{"vocab_size": 56, "encoder_mlp_ratio": 2, "encoder_patch_size": [8, 16], "encoder_pooling": "mean", "text_encoder_width": 256, "text_encoder_fused_qkv": true, "residual_init": "zero_last", "beta1": 0.95, "shampoo_beta": 0.95, "grad_clip": 1.0, "steps": 7900, "batch_size": 256, "epochs": 51.8, "adamw_weight_decay_other_params": 0}
Rows from block 3 of the text encoder, named by matrix and row number. Rows with one number belong to one neuron. Each number is 500 + 50 x the weight over its row's rms, rounded and kept within 0 to 999. All counts start at 0. Numbers have three digits each. After the name is the row's rms in percent of the matrix's.
# fc1: MLP up (text_encoder.blocks.3.mlp.fc1.weight, 1024x256), inputs 64-127
# fc2: MLP down (text_encoder.blocks.3.mlp.fc2.weight, 256x1024, transposed), outputs 64-127
fc1.340 104:392535439467569480479463490428456378414452500454562522558581466522505428425476552520543418495492470457504470545430521476420467509506512540505431532412498487433536595458500473495533491438452529
fc1.341 099:600516671481502481442441470453446585528510473515475458532567520466527532496524461495546534634502544457474475449512441500459500531508641477512499504580574462449535496574439533542541528496585462
fc1.342 104:525481515376422554514529577512556511529488517409560518399474472441402505518507397579461575390541467477522565485521459540474482465566470479484488487479599514482476598646460385530502538428466499
fc1.343 104:538459537490500499434565414503514484448572525433518446538527569482603511617518524390527463504536499527482581528488470415516549494543487522438491538494428491522504530516484522494470401577462438
fc1.344 098:542511502538368510525488535484458425473489551517449499535454480499503469540537520450404563509540446453457482490503466458512562551507515450503460556457469447515514526454539461595478597509572587
fc1.345 094:542374466449529459424370516475565590449556583531507561525416528495580612404418496459451496485472527515561455571494498435426453465526517468553586495446429463483584637469454470614625478501549499
fc1.346 093:605502540510476536513564488502567521421448481485486487463485586528487481442519502452465480598408497512541514562520516492441510517560546500516475457600571414465439522471521485429410476524442483
fc1.347 104:512484494558556559474517456390488486525458450484477481569472476486482532496610394451465500453512561375489627528513516585565543466513611469501594388561453541519532543471513507513611530431533555
fc1.348 100:557511460580509549514551477517505423414445457532475556664539436465601527433527445552450398498506458433485439493464438428457437433478481502493468486463546554585498435455559457512502441527522525
fc1.349 099:455581512566488532474509450586534550567463435460487483519406506553420542512472577484514456507471512578536499518555471521496485479587563567478520574528490479436508454392562449455428520404462482
fc1.350 099:465528545481500514543559491559514494472493490532531436602418481441600485460574532491516510369478535519471464511448450621515519527446482581452521505516568474550495531585584638444489546584537497
fc1.351 099:415507452530446487498452503460453448495501552577389519497585496526556565507532444545566509504480485509483550512463526425449539492697480475571448546490540434571515531545415503555543532490448482
fc1.352 108:411494547466496511522530535556460412477488476437471482511578457417512451518529522474518586500427493377502474580486497470549525498489565409446473580497493480443592479554512538489414515514499584
fc1.353 104:429500472559569466545531477549584451490564461417640548490482501521504526477458528428403516524502476571478485510519372464421421476571549593537623507553563532525452462455612567499522582505466460
fc1.354 108:467545522411489465438410536535518505531439488513425475477415434484422540561551543556449514438525522639474562528510481547593433466455476452447501463488456536489525523494450447629613481523468535
fc1.355 098:520453568565453594472445470532530442510495498489571467512398510435624520475449538470584582529461482510528423558596544475542499538502569581519546569465505415531486547478525491458525530454463527
fc1.356 105:391429529495603516528544541494396462511491492513431481460506588559552532570475551447471526503485449449510525573415486508504520472484501471499471480592544500510513545478483511558565548553471483
fc1.357 102:476478394532494408540520555433601503505515508480457488425471448557486442328468502563476512522534508591477595451503548405525589457556465477475562513421570487487485438505537422492526477443478562
fc1.358 102:512501605505482487509499438578501435564494450399502378478553533485407537543533501409559545444610484470371562543423522507453520539567519539466512507492555513502497519464466500485541506468499560
fc1.359 105:597695516456441469386542474512494519396530387365453480534511485549531466498495478494497440517554483530461434516520454534519525418513550553462506598513464587541478536474536462584518530541523490
fc1.360 099:463413566495388545491499499502578553474495451534468474600467494410528471439510504563581516475496609490483559551586441519468519476507500503508435521494532508521556565577517533531555553372484505
fc1.361 103:503569431577505504452537415541518451462467509533498518553399516461478540580482520500515444516622510525530441587535423471464563471482524645538498421415555513470448548561545532522564533464518447
fc1.362 109:442578434423461467472545586439521485505530461465512494430553442512452564460406500485402511506530463339505510520511499415568548426545616511511573531480499491430410502518429488465454530511482692
fc1.363 101:505558547568435508507461468440483528586437412502514520490568550519484451477578530483544511487524486439570542425499514522509528422392413459500497463497523479489518466432566404518512440560514498
fc1.364 093:467502653602492400422464500507513522451485480501519494396514484574449494462526538427514510539569550568446429559564582566497465532528501537462548533548484527424422460530493457525535482609516488
fc1.365 106:491506483566502487503540518472564554532554556420501468520574521533642498502406558492472584510534455558501462517499566474524504466476467490524489422487621482502469504487562438537527571521471518
fc1.366 104:527496565620465424563560546471483456422564334468459526516476513570462507500489551495523512521559535497508570406497471507383531445527534516545489508533494534471436537461461343498641466430534407
fc1.367 104:453501552411478537502418515442425526420552572493540519520525502485424496561456518540494438455485480479496500511484518594436546474512406423481560549539529512487422520376380490556505447545447472
fc1.368 092:501455454427501468496551553489547464463466489500474497423393490520562458452542560552617544545481440492561427463492518488544506580491502471523503489484619574576486402452479509522534537595457394
fc1.369 104:575461461452556499521542539472473384544444511459442565531528451575519406504452435505443511416386473593507593517530566508433540540545487422455619543469489472464505557507519537468464506521478501
fc1.370 101:546413518527494466583572521546549457516425494470463524491515505468567523481610532486392447583494564489525491439456527383495514572580367487419504548461468515452452576538538493535422501543467474
fc1.371 094:510517558517583517507504537451485507536438477447489500560451557511511558465495448532503513480391471484596520490395447481432482459523488533540503478513463459477504514607445479441472447522528470
fc1.372 099:482529528490509451418528490570453487495584407502448460564440552445597503464436382526516500564339475422460576498515484441510485482481480514563537505514436554487514503477497420419547467511489514
fc1.373 099:505521496598542567490513459493473519492534570424465433557483475505456448423542542481488543566498490542521487526533521568621338407535487547519495494508465531553529607572513502509487493414447416
fc1.374 100:435532515500592460457499574431571507508608465465448539507451533463637566492478564387476516515514496508489473506449490509471459518531554549466470496528586517425467501486527544484518449534502503
fc1.375 103:407524501499517439491447470507511480448394553495441502485490516590484467490541592482596494384514469434630428503533540441527455572501503518485624548492435379454473517531515492556544590536463539
fc1.376 100:496550441488542489562480504453474577434444418537417397439487436429502534562580563537557561529511546393471416455458510517539447518523564468482438476543534538552500504506560438551476541467515473
fc1.377 097:469464598445582526444481549573512520377499531518495466573485540438498447593504452565487533529494448593475545569473485514638519449464505491466487508493542426414499407538424505555422489489537563
fc1.378 101:556471518451473543525470466572480594521508578475450312528450465531429542541543510554490484478472469496425452504450534484526568453554515495550521513412534567440568470576450528622524486495495519
fc1.379 098:499441440416539485458548450485465496459561575459479508504509540496510456491508531434559661560533481466459458468482592539533546635490568563564443528519456479491426611538596537506519466471590513
fc1.380 103:553499561533505452483507525519421467482498497430485547480541537456461442485528504355548482480598479549523531617411473441533524494500508520396462487498459461393455468459540463404509420555582509
fc1.381 106:459411543454480469502572547509511540485530496459489513477527565524536487551495516543447372488549499576552514499510415618501504410493541436483488515606481481534464502516469478582536577523486524
fc1.382 095:523490481466519509532550510497451432457404523501514475529370460495469467459462466508527534547467570528497397533568466517508572358519515535521538510475516495525567386428463381521430491514536560
fc1.383 095:455464478506595517428428486578490500515477537458531457507435481505491526582499524522435424487515586579464450550423483464491483408595546549524441543593491586555502545430464479526505515548565526
fc1.384 106:490372490476503477476493504449499507477532473569510462624641515455454502484427602517521508526466655594532487506537493521471528562540559534624455395437474478469568456536417534503480520486534548
fc1.385 106:518414395482494412455570509481493434465483499507491462480483514529603471501486484551510484522488462507494587475426489572462485491550501486490403493472517553522505460425492433345559555568507421
fc2.340 101:471570442527441415478471485565536470424504472575539483578544507493520457470437407496583513525474513508487516476566453475458497515587553436496511450486441461567541518419419458540566513474465467
fc2.341 095:527491492469400495479486496421480569538464555598544490479496507493524558495467417428484486539473513573485449435573601477418555475513422508519457566404521461571624518516543469490545576483445514
fc2.342 092:514485492567582508419470504498525539624461422498500484468466507523314518495546537529433551527583449476577540524500405336569429453495555541500491498447478489576500423458560496516514519514519592
fc2.343 107:426564494549514426537487442572516494548507564411443440544560463415522500520483529569544506452524542455509525470513564513461480516565540464537577531511549528496478480546528519560502580516489492
fc2.344 105:567543468529458439490541550487456523486536393613541496491421510448479450465529533427588487455438488549495514505489503526521644597501598389513511542409470524543551452469528502532496553552461509
fc2.345 098:488555534484481486481521523556543468538487513434561547536559446405554512546534469497556502455558484596458552388535519515473571564481434557503594498540512509577511579540469518505593555585509409
fc2.346 092:485515423523591512541538466550424426426408504441525510492434494533476555439472512419598508519499425519512533532455528481512608462390436409618565581417503517483512506440523487574441494419551465
fc2.347 103:418570516639508534538457474495432546503525488460558415512567510492543598496572515465527521570530525531485528484500547456492483523564538491422510565430345592583532462505470456548481520452561536
fc2.348 097:464423549472409518485564518491512431478415552470454502527506490618508495552513423480602481460590542356573560487481450557504530588475528542484478525585546583485513635492463505473468514448535515
fc2.349 102:503481504491442542460421493540608521435476477475424529452445466422425456513607552478430612502521476574509456460444474500449536400517438494570434466517482537508478579444554482460467523530463535
fc2.350 102:531580460473611509420467519538439524529393531448445560446486439499497445607495463507519490405489631440511444599451451518426475468515489566454460359493452495494505466429557479567468531500508550
fc2.351 102:541507517500520517486434570502522464503552566530467507457517399604385511458537476505510638498503488527504468583545506469488552490569503436554445547499453468551513565437522571543497530398497541
fc2.352 104:496440494491507569494447429480513455429415499515491466431478526441473576466449467637519496482518389577541552478483475460403527570555457549449584478458395535472478461444435524519404508477434481
fc2.353 105:417528496589424534465555571494566506532515487476483490441542477519548440411457487570431413492543444489502531471560497518478535536550518493461578483550518559498543487543523567487458537498508461
fc2.354 104:460570529485507466501510519388542469499438520486486601492421486515503364452565537552406561505452564468511511454423508531483422553478560622465479563519494496491541560417497462486512478490605482
fc2.355 102:454545539502504564465461580383463575485466420505429524390515467638540490563589543551515574492561477534459492503510464508503499497436531490506390382502525514518446525601443458520443425502497429
fc2.356 108:407541466521483560551499466511465470478610618462503477586391473510531443541534500490384515411476467428537572466569566504466524448623516479429471515488564540505492508504516482532525379521508476
fc2.357 100:586474545457438470480489529476535505393518576550494509533507487465574566532496437524586496545493429519630500543535490576547505495474501475581538546590455513542512465510398541462471540544426490
fc2.358 097:494478505546470505466359523452486546496483458558607445496452498536547514512348545471492495523498636450432488448537483410517523442481530557544495544511397422517475485424481520598455546530477587
fc2.359 097:477571445505467551573491498481535504501612492413557395489529616512571565499528539443495454383499563454477510541554535510522612516431443425518519422607636547491506585538535497505519556464473508
fc2.360 095:533546505484453424495502504566438552462452476441503587527483601471462427547558477336429470522492482566413470464512509514473535493512517510471451457443562457519469550517543509534508454479518477
fc2.361 092:557546420499508557462578499503508505459581436523485402466530495420537514436452479515499477537533438510528533442484506465496536366421477483511486509478504526501405459462474604516556515548519551
fc2.362 105:454660435515441587410520471496532485473440510536454455604485456468455480457569497536476463487596479595465525516473615444465475451493547485463527486416554562524516427482451445502480482437517512
fc2.363 102:437435487396551450516468393598492486525507580540501436506511546470463560482530454404469538445446643496436521467468474512516530449383566526585548390496532484490508510477510545557511510494537525
fc2.364 095:562449521503502453435498543555555514447451440511415544516434513457557502547465431464473575459514595477496445537509473461485485477588511427483452494513521463522412464465502500536513551519534515
fc2.365 108:515458531496491420478467492560495530594470529522490484569491634489493514508535525457394482473509498517539434495529479517524495489496442437634426554465501537537520460460446457471480601437506501
fc2.366 094:483520470495502570496462414486534501593573496487472515578554460526425488454545593418497471406471548545515496560502499625481540511500463329614479426529501453544496523494348537506496417547424583
fc2.367 105:512597537436473450551589475557493511525506513557563533487566552518588497486549496494501537479577564556557486399417625538482409442457511497589472390559496525507636564492535508487385530485525389
fc2.368 101:482461427627492532463496520524456545537537448585507400473531547522470514429604548534577485504448504504442546483575553498635379448573535517484446530418540534496542467484558529530540429481423518
fc2.369 107:462526489503490423448438535573503523483586535477509421535475502504525514571443516473501475588422489456475525480484631560527510477438504518507463497512512516511539485476583607507595517553507542
fc2.370 107:410571492540550425529602493553530531518545466533543536513462475483491492486444477431462526500453479537515491489538508394512611497436480473460409521415435422519620491483497499532497453463525505
fc2.371 100:529480359500444379524492508508449503430425563483482440432564412531494447506485430519552505503472492499552478436455530484393525473475483549468541495499564560583596454412524430507477411493525504
fc2.372 100:382537476523513515538515535524476444483502597550473568429455552444521458530520503517510499521566574455590446496472472535539472493499524524618528442529527497516518524527421521557555524504609495
fc2.373 101:465508438501445487447527447564505475498440458479526556426435589536540497458553468454478532529509510542448578595510528459454464474511464465531406492498477541544481428446531591472430493471469486
fc2.374 096:509456490495545433419517559536547460548570467488452519539522518484442533521562425513492524491541493508522507435364484526457554518407545579520508555583534482578498526537557516542475588587493423
fc2.375 100:526458549550491440535478503441432559521535445478522541482398521441620517473573511508555484620496456483488512496518373513586436424449559479492546462423502530551537481442422425531538509461493541
fc2.376 102:403510606472503517512462514471437506481572483417471436575477498415521506475509516479466475454495477382443481478448508487566562520473534501528538479510422544481527479530500485493516630474529443
fc2.377 096:508435443505552531500508538534463543465573443505420384567639389462517497496484474522454554529523610521442481575450484489480552529572513510494476519541534483430434549473477516446470534546567515
fc2.378 093:476538536443389544445459399522477574593542457503552613544495547489426532578493504524459407555461496422503499460574387549502468584549464523428472468576510482554520567461487526511542476502552516
fc2.379 096:507489410424459461509429468562494476437437427467524463547497561552569520524439505496436430521591503520541532391397534528480518430500533523517461501540444449537610486376478436437524523493517502
fc2.380 103:543415393529528532395432468578513547504476515519445503514643599413500550426575439559486472441461446592531497492478510541499507455336546445469452530547439485552458492565493521577471586431469493
fc2.381 101:531540482525477561493423404485563463493494655510433512453595551558524595486386522456525455486500514471485509445452537505518460456453486498555558556473471479499510466567457552431490527531487487
fc2.382 097:497523487537540562473485468450455495487511442587525454458459492513496472491428542432582562457671436439485496438395518478524439546455525417384547481448503532402599492524517471481549473526589552
fc2.383 095:528568535397503495476589527520500481565498539551490448500482516471450561461478490532457527475480517435446556525541540518419394516512643487522584431504462462533457458518540454475449449564493541
fc2.384 096:490458563496526647512487517525462510488429506475475489550511555484407523528468600530514535536578360476504529447538470597425455534442514499411503488639529453452402542550462483450468552445514487
fc2.385 112:442492525529366514515501603542465537520490501526455516526474447576491520505501526540500508504411396464513565551480609551540299532500543450497532463507518420563458456495432464401625403521543470