config.yaml
train_examples: 39062
win_length: 512
encoder_activation: "gelu_tanh"
encoder_positions: "rope"
Rows from block 2 of the text encoder, named by matrix and row number. Rows with one number belong to one neuron. Each number is 50 + 10 x the weight over its row's rms, rounded and kept within 0 to 99. All counts start at 0. After the name is the row's rms in percent of the matrix's.
# fc1: MLP up (text_encoder.blocks.2.mlp.fc1.weight, 1024x256), inputs 0-85
# fc2: MLP down (text_encoder.blocks.2.mlp.fc2.weight, 256x1024, transposed), outputs 0-85
fc1.665 104:48 70 52 38 47 49 57 44 51 46 55 51 35 52 33 51 57 38 54 65 61 34 47 50 44 68 66 49 55 51 62 47 63 33 70 47 50 53 52 48 55 65 47 51 51 52 44 56 59 40 36 48 55 40 53 42 64 70 65 47 45 60 63 55 40 31 41 22 54 32 51 50 38 50 33 36 66 45 57 37 53 47 51 61 61 52
fc2.665 105:59 65 52 61 57 40 47 55 44 46 60 38 53 50 47 55 45 55 53 57 60 50 47 35 44 52 47 65 36 72 22 42 64 47 36 59 51 55 56 50 51 41 43 58 45 55 69 42 52 52 53 75 43 55 47 59 30 35 65 40 45 44 57 60 56 63 42 53 60 49 48 35 57 42 47 62 52 51 40 58 68 52 50 53 51 41
fc1.666 099:54 51 61 73 39 62 54 58 47 44 58 43 42 33 63 58 51 61 53 57 49 52 41 55 53 45 47 36 60 41 50 36 54 43 56 43 55 61 51 65 61 38 50 53 55 47 48 57 62 56 55 65 46 44 52 61 45 39 60 57 60 48 47 48 50 58 42 28 63 50 43 55 44 45 53 45 44 53 46 42 40 45 58 34 50 46
fc2.666 099:49 51 64 66 38 65 50 59 53 43 61 59 45 42 46 67 42 37 34 50 58 39 57 48 38 53 52 51 50 39 33 54 63 56 48 58 50 52 58 39 47 54 53 46 52 45 42 29 47 54 62 50 52 47 66 42 49 41 36 53 43 37 44 58 53 69 33 41 45 51 54 62 60 28 45 39 47 38 75 51 53 35 60 77 57 28
fc1.667 098:65 50 67 53 52 55 59 53 54 41 36 35 34 46 39 40 51 69 50 51 37 51 35 46 64 53 57 57 72 45 41 37 36 48 55 50 55 52 56 50 48 46 53 45 53 57 43 52 39 49 33 73 69 53 52 67 40 59 39 43 63 48 49 39 29 69 47 45 50 32 60 44 61 50 56 56 40 42 51 45 65 49 40 66 60 63
fc2.667 097:63 37 48 69 62 68 40 52 48 53 51 61 52 40 38 47 50 50 44 58 50 39 51 34 44 51 30 55 58 37 50 42 31 43 40 43 50 59 56 60 59 57 50 54 49 55 51 52 70 35 55 58 62 51 63 32 64 41 48 43 64 51 54 44 49 61 27 58 29 47 54 56 44 70 54 43 43 44 56 49 64 55 63 59 48 53
fc1.668 106:44 51 38 42 59 55 55 50 85 52 66 58 32 40 43 49 51 34 48 43 48 46 33 28 65 48 51 49 48 54 38 37 55 44 60 61 44 50 58 51 48 42 44 34 45 36 53 39 54 55 51 52 36 36 64 56 56 55 36 47 62 34 55 41 32 46 55 39 53 54 35 69 59 45 60 48 29 59 57 61 39 44 61 61 31 51
fc2.668 095:76 40 55 40 53 48 52 67 65 42 49 64 48 65 51 56 57 51 42 56 37 31 65 45 55 46 42 38 60 50 41 49 41 64 42 49 67 77 54 41 38 59 46 45 60 47 49 47 51 47 52 51 32 42 42 63 66 51 59 46 53 52 40 44 55 55 37 49 46 46 54 64 65 47 37 55 49 31 54 55 42 29 48 50 45 57
fc1.669 101:76 38 41 52 68 43 47 42 50 41 58 44 55 61 40 61 51 34 52 49 47 49 54 54 55 54 58 56 41 51 56 35 53 35 69 48 44 43 65 48 37 50 58 55 58 59 55 45 55 53 57 61 40 46 64 31 46 51 44 53 62 29 71 51 41 50 56 43 49 51 62 60 55 54 49 43 58 59 66 49 56 55 61 73 60 51
fc2.669 109:59 43 58 43 47 51 51 51 50 41 45 54 35 45 61 51 69 46 43 41 36 50 47 71 56 67 41 62 38 47 60 38 54 36 47 54 42 51 41 66 57 64 60 56 51 38 64 46 65 40 37 36 49 39 48 39 58 53 51 51 45 59 58 39 46 68 40 48 58 48 60 60 66 74 77 49 42 42 61 48 66 44 61 53 50 47
fc1.670 103:41 60 38 47 28 49 54 70 57 45 33 23 35 61 41 30 52 57 43 28 53 57 63 46 61 47 42 55 57 49 54 35 52 43 49 41 50 50 47 52 47 29 44 48 61 48 50 54 49 46 60 35 55 46 62 44 45 59 52 60 39 50 58 48 56 54 54 60 42 40 72 62 43 54 40 54 70 47 48 39 61 52 52 44 47 54
fc2.670 105:53 40 34 76 41 32 56 60 50 62 48 46 35 43 61 62 47 48 41 15 63 46 45 39 63 60 51 48 46 57 61 46 82 44 38 45 67 62 41 52 46 64 44 47 51 43 44 57 60 58 52 57 65 53 56 58 49 44 39 62 57 40 48 83 66 44 55 22 59 43 41 49 56 40 52 46 56 44 52 54 41 49 50 41 56 60
fc1.671 105:53 43 54 51 55 44 34 59 44 41 44 39 38 41 56 33 69 56 50 73 60 51 44 48 59 45 40 45 52 58 71 51 40 55 43 51 59 69 55 32 65 45 39 53 47 35 59 55 37 51 50 49 54 41 53 62 50 80 47 51 40 55 41 76 46 50 51 58 33 39 68 53 56 52 53 34 46 63 53 59 38 52 48 47 51 56
fc2.671 104:52 49 46 52 56 69 43 55 47 43 53 57 26 42 31 45 45 41 53 52 60 64 66 62 54 45 37 50 43 55 49 61 59 44 51 50 44 58 24 46 41 50 44 46 60 63 36 54 48 36 52 68 56 57 51 50 59 65 55 55 64 52 51 34 64 55 55 62 48 44 54 69 34 47 48 30 52 35 67 40 52 61 46 58 51 57
fc1.672 101:50 46 56 58 60 54 57 46 31 48 64 56 33 55 58 51 33 58 44 46 42 49 48 33 56 54 56 49 56 46 54 54 56 43 60 49 67 53 46 63 43 36 49 56 66 40 75 50 51 46 47 57 45 47 48 42 45 46 38 52 64 40 54 56 70 52 47 57 40 40 27 51 57 47 65 43 40 58 55 62 46 45 57 34 54 47
fc2.672 105:56 51 57 44 44 49 62 45 51 44 52 29 40 54 46 64 50 51 50 69 50 29 50 62 61 55 53 61 59 62 36 51 29 45 40 56 43 69 48 20 36 49 50 53 55 50 41 48 42 54 47 49 32 45 56 46 54 38 56 44 64 24 66 67 60 63 40 40 70 62 41 44 41 51 50 52 51 41 61 26 36 57 44 57 42 64
fc1.673 101:50 49 51 47 52 45 69 42 59 47 46 36 55 53 42 47 44 50 43 49 54 50 18 69 55 53 69 52 47 54 49 66 33 53 50 55 56 29 57 39 28 64 35 39 46 48 49 45 41 56 46 44 65 57 52 33 44 51 36 47 35 49 46 47 69 37 59 63 47 63 50 55 54 64 51 59 28 63 45 55 22 51 64 50 57 47
fc2.673 096:70 49 53 51 49 42 50 53 54 50 36 24 40 52 54 55 49 47 48 26 72 50 46 47 41 50 65 36 67 52 47 47 69 59 55 65 60 56 44 50 48 60 48 65 52 38 57 70 53 51 41 44 33 49 74 62 40 37 43 52 40 38 48 49 51 59 40 57 64 58 66 44 42 52 45 48 50 51 38 71 48 50 50 67 76 50
fc1.674 101:50 49 48 52 54 78 54 35 66 40 60 50 57 39 53 49 69 50 46 53 60 62 49 56 32 36 66 63 45 18 41 53 57 42 60 46 54 66 43 54 55 61 60 49 37 50 38 56 63 54 59 41 53 31 79 54 40 41 44 46 60 48 37 67 55 62 71 80 46 73 43 50 60 49 34 63 58 41 56 38 46 46 51 50 42 40
fc2.674 098:79 46 47 54 41 42 42 35 41 41 65 51 51 55 54 53 62 36 52 43 52 65 57 46 66 62 46 52 68 35 45 37 36 23 64 50 53 49 56 60 47 54 66 44 57 45 56 39 37 49 42 61 32 53 48 44 44 61 58 42 67 45 46 64 43 33 53 38 53 65 54 53 44 43 54 58 51 57 62 46 62 40 55 47 35 62
fc1.675 107:46 55 38 46 49 49 44 54 38 40 48 40 47 52 59 54 53 44 57 48 55 55 55 73 58 41 43 54 58 47 57 51 47 56 46 53 61 64 50 69 47 52 53 33 53 68 44 53 46 44 48 45 59 55 58 48 45 49 46 68 48 64 44 58 36 40 52 34 48 57 30 46 39 71 52 52 48 45 44 42 52 56 46 67 39 32
fc2.675 096:57 53 53 39 59 57 56 62 56 47 52 59 52 54 36 48 46 46 36 60 50 43 48 53 45 58 53 50 59 59 72 48 55 47 59 59 36 46 52 64 49 49 44 48 52 31 47 55 45 73 55 35 58 72 58 51 67 59 62 53 43 58 55 42 49 73 37 59 51 46 52 48 55 49 75 56 60 39 44 52 31 31 48 46 73 56
fc1.676 100:36 43 52 55 56 47 46 44 38 58 54 59 64 48 43 47 58 56 40 48 54 39 43 26 50 57 55 81 45 51 56 50 45 44 72 66 58 52 69 48 56 39 46 50 71 30 47 50 42 61 35 42 38 32 64 63 48 59 40 61 71 49 32 57 40 30 47 37 52 49 54 55 52 62 54 43 59 59 46 48 32 52 36 37 57 52
fc2.676 098:41 52 43 48 37 64 65 41 48 45 59 52 52 49 66 62 40 37 46 51 35 51 52 56 39 33 53 63 60 34 52 80 61 49 63 40 54 56 58 57 35 46 36 47 61 55 36 50 74 42 58 54 68 34 55 54 45 55 59 58 65 46 54 18 50 49 74 39 42 59 59 36 48 55 52 41 24 50 51 47 49 65 58 49 61 59
fc1.677 096:38 36 41 62 47 57 64 52 73 43 49 56 54 57 50 37 51 43 51 36 55 39 64 21 45 44 83 37 47 43 39 46 46 44 74 64 44 33 42 63 57 51 54 46 37 24 39 43 57 66 58 66 57 49 56 26 41 58 59 42 33 31 56 45 43 51 49 73 50 48 54 27 42 68 59 50 61 58 58 46 31 51 35 47 52 48
fc2.677 097:38 55 42 23 41 54 62 31 57 54 34 48 61 49 40 48 57 36 59 54 47 51 60 59 51 54 36 54 78 56 69 62 33 65 20 60 46 46 53 49 56 56 44 60 30 45 48 46 59 54 61 54 52 45 44 50 37 73 49 56 62 52 51 43 67 30 64 43 45 44 62 51 48 60 61 48 45 66 46 48 53 58 56 44 30 53
fc1.678 091:49 49 77 35 38 44 49 49 67 67 48 62 47 49 35 26 54 36 46 55 19 51 57 43 47 50 53 63 53 51 37 41 33 44 32 30 54 57 62 50 57 50 44 45 63 45 56 42 48 58 62 56 53 59 69 40 59 43 50 68 56 37 58 40 45 55 66 48 52 53 54 44 31 48 61 46 51 44 34 54 36 52 58 56 48 58
fc2.678 100:46 51 58 60 61 41 65 63 46 55 49 72 50 67 50 42 65 47 41 39 37 56 31 56 66 43 56 59 48 59 26 50 61 38 35 53 58 29 55 63 63 47 57 51 73 53 49 47 56 45 57 69 36 45 31 55 63 57 34 46 47 42 51 44 48 44 46 56 52 41 56 58 63 39 55 59 48 56 45 37 43 50 59 31 63 49
fc1.679 095:41 75 38 47 49 64 47 43 55 53 60 38 48 43 52 37 39 56 58 42 38 49 53 57 61 41 61 55 41 46 49 32 49 48 49 37 52 45 28 65 57 57 51 55 61 43 50 77 55 49 63 69 65 41 46 47 53 51 37 59 42 59 58 57 49 50 51 48 44 51 45 38 56 55 48 41 40 62 39 46 55 56 48 38 51 44
fc2.679 098:57 53 54 49 48 50 50 25 49 61 35 43 51 66 61 58 52 51 67 45 64 42 60 43 66 51 55 47 64 44 58 48 34 51 43 35 58 39 42 60 45 46 62 51 64 33 47 52 51 71 38 44 46 48 46 40 71 52 53 32 49 45 48 59 38 60 60 45 51 42 45 45 68 48 56 51 44 54 42 56 60 58 30 50 55 51
fc1.680 097:64 36 48 24 42 53 52 48 55 55 63 47 58 57 58 37 58 51 58 55 65 49 48 48 42 40 45 53 68 59 61 57 53 46 68 39 48 37 32 40 52 75 54 54 55 52 59 39 46 39 56 54 40 45 52 51 47 54 60 44 39 48 48 50 49 60 62 61 42 74 57 52 62 50 54 39 67 48 51 60 59 46 63 48 51 34
fc2.680 096:63 46 56 54 65 63 44 44 45 28 46 45 45 61 68 54 56 29 42 44 41 48 39 63 50 45 50 43 42 58 55 43 37 50 58 45 37 35 38 50 60 37 46 49 32 46 47 57 59 50 43 64 43 40 44 54 58 54 41 52 48 55 66 71 43 61 59 42 52 43 50 52 59 40 53 53 28 53 55 67 49 57 57 58 37 32
fc1.681 116:61 39 59 65 43 38 40 44 47 56 35 60 43 59 67 33 48 56 38 68 73 61 50 36 45 64 46 64 65 54 25 32 49 34 57 48 48 46 58 56 41 50 54 43 45 80 63 61 35 46 59 45 56 24 57 52 70 48 42 47 31 40 34 47 43 52 48 68 45 36 56 67 50 57 69 51 59 34 45 50 55 50 61 56 56 46
fc2.681 102:49 66 52 40 66 71 45 34 65 59 53 46 66 61 49 49 37 48 58 54 59 37 58 54 43 55 70 33 53 56 42 70 48 53 41 51 44 64 51 51 43 57 57 40 54 45 53 58 31 52 64 48 76 56 42 33 47 25 50 57 43 42 51 37 53 59 53 66 30 45 58 53 48 52 49 37 47 47 38 53 66 66 46 53 70 43
fc1.682 098:30 32 43 48 45 44 56 78 48 64 63 50 44 53 41 45 72 58 46 42 39 69 54 43 53 41 37 44 64 58 57 47 54 47 51 46 53 34 64 43 62 50 70 56 57 46 46 43 70 55 44 44 49 51 55 48 46 64 62 39 38 74 46 58 66 33 58 42 36 47 56 48 54 68 57 39 45 34 50 28 34 49 37 59 52 47
fc2.682 104:68 40 53 44 33 55 56 54 44 35 48 52 62 37 52 66 34 54 41 48 42 30 47 59 60 45 45 51 59 48 57 45 42 60 61 62 48 62 50 58 55 47 49 60 36 64 50 57 71 51 44 52 51 34 50 51 35 47 56 48 23 34 50 48 62 46 35 45 68 33 40 65 49 31 48 42 54 44 51 27 45 57 41 29 66 59
fc1.683 102:48 44 42 55 64 44 48 50 47 56 42 61 61 56 48 53 51 36 55 53 55 44 47 36 44 39 38 54 58 57 37 36 40 51 53 43 54 67 55 44 52 52 55 47 53 58 54 59 51 44 51 58 40 35 45 50 51 45 71 50 49 49 50 35 50 50 55 57 47 39 52 61 44 44 50 66 57 62 44 59 51 49 54 39 44 55
fc2.683 106:76 56 52 55 48 57 43 58 35 65 41 53 36 33 59 63 61 61 63 58 63 50 44 42 39 52 63 52 42 66 37 57 46 58 29 53 72 34 41 54 51 67 45 35 51 50 51 52 69 33 43 58 62 53 60 59 54 59 43 48 45 44 45 48 58 60 53 47 50 44 61 56 65 55 46 56 53 62 49 48 70 55 57 48 61 35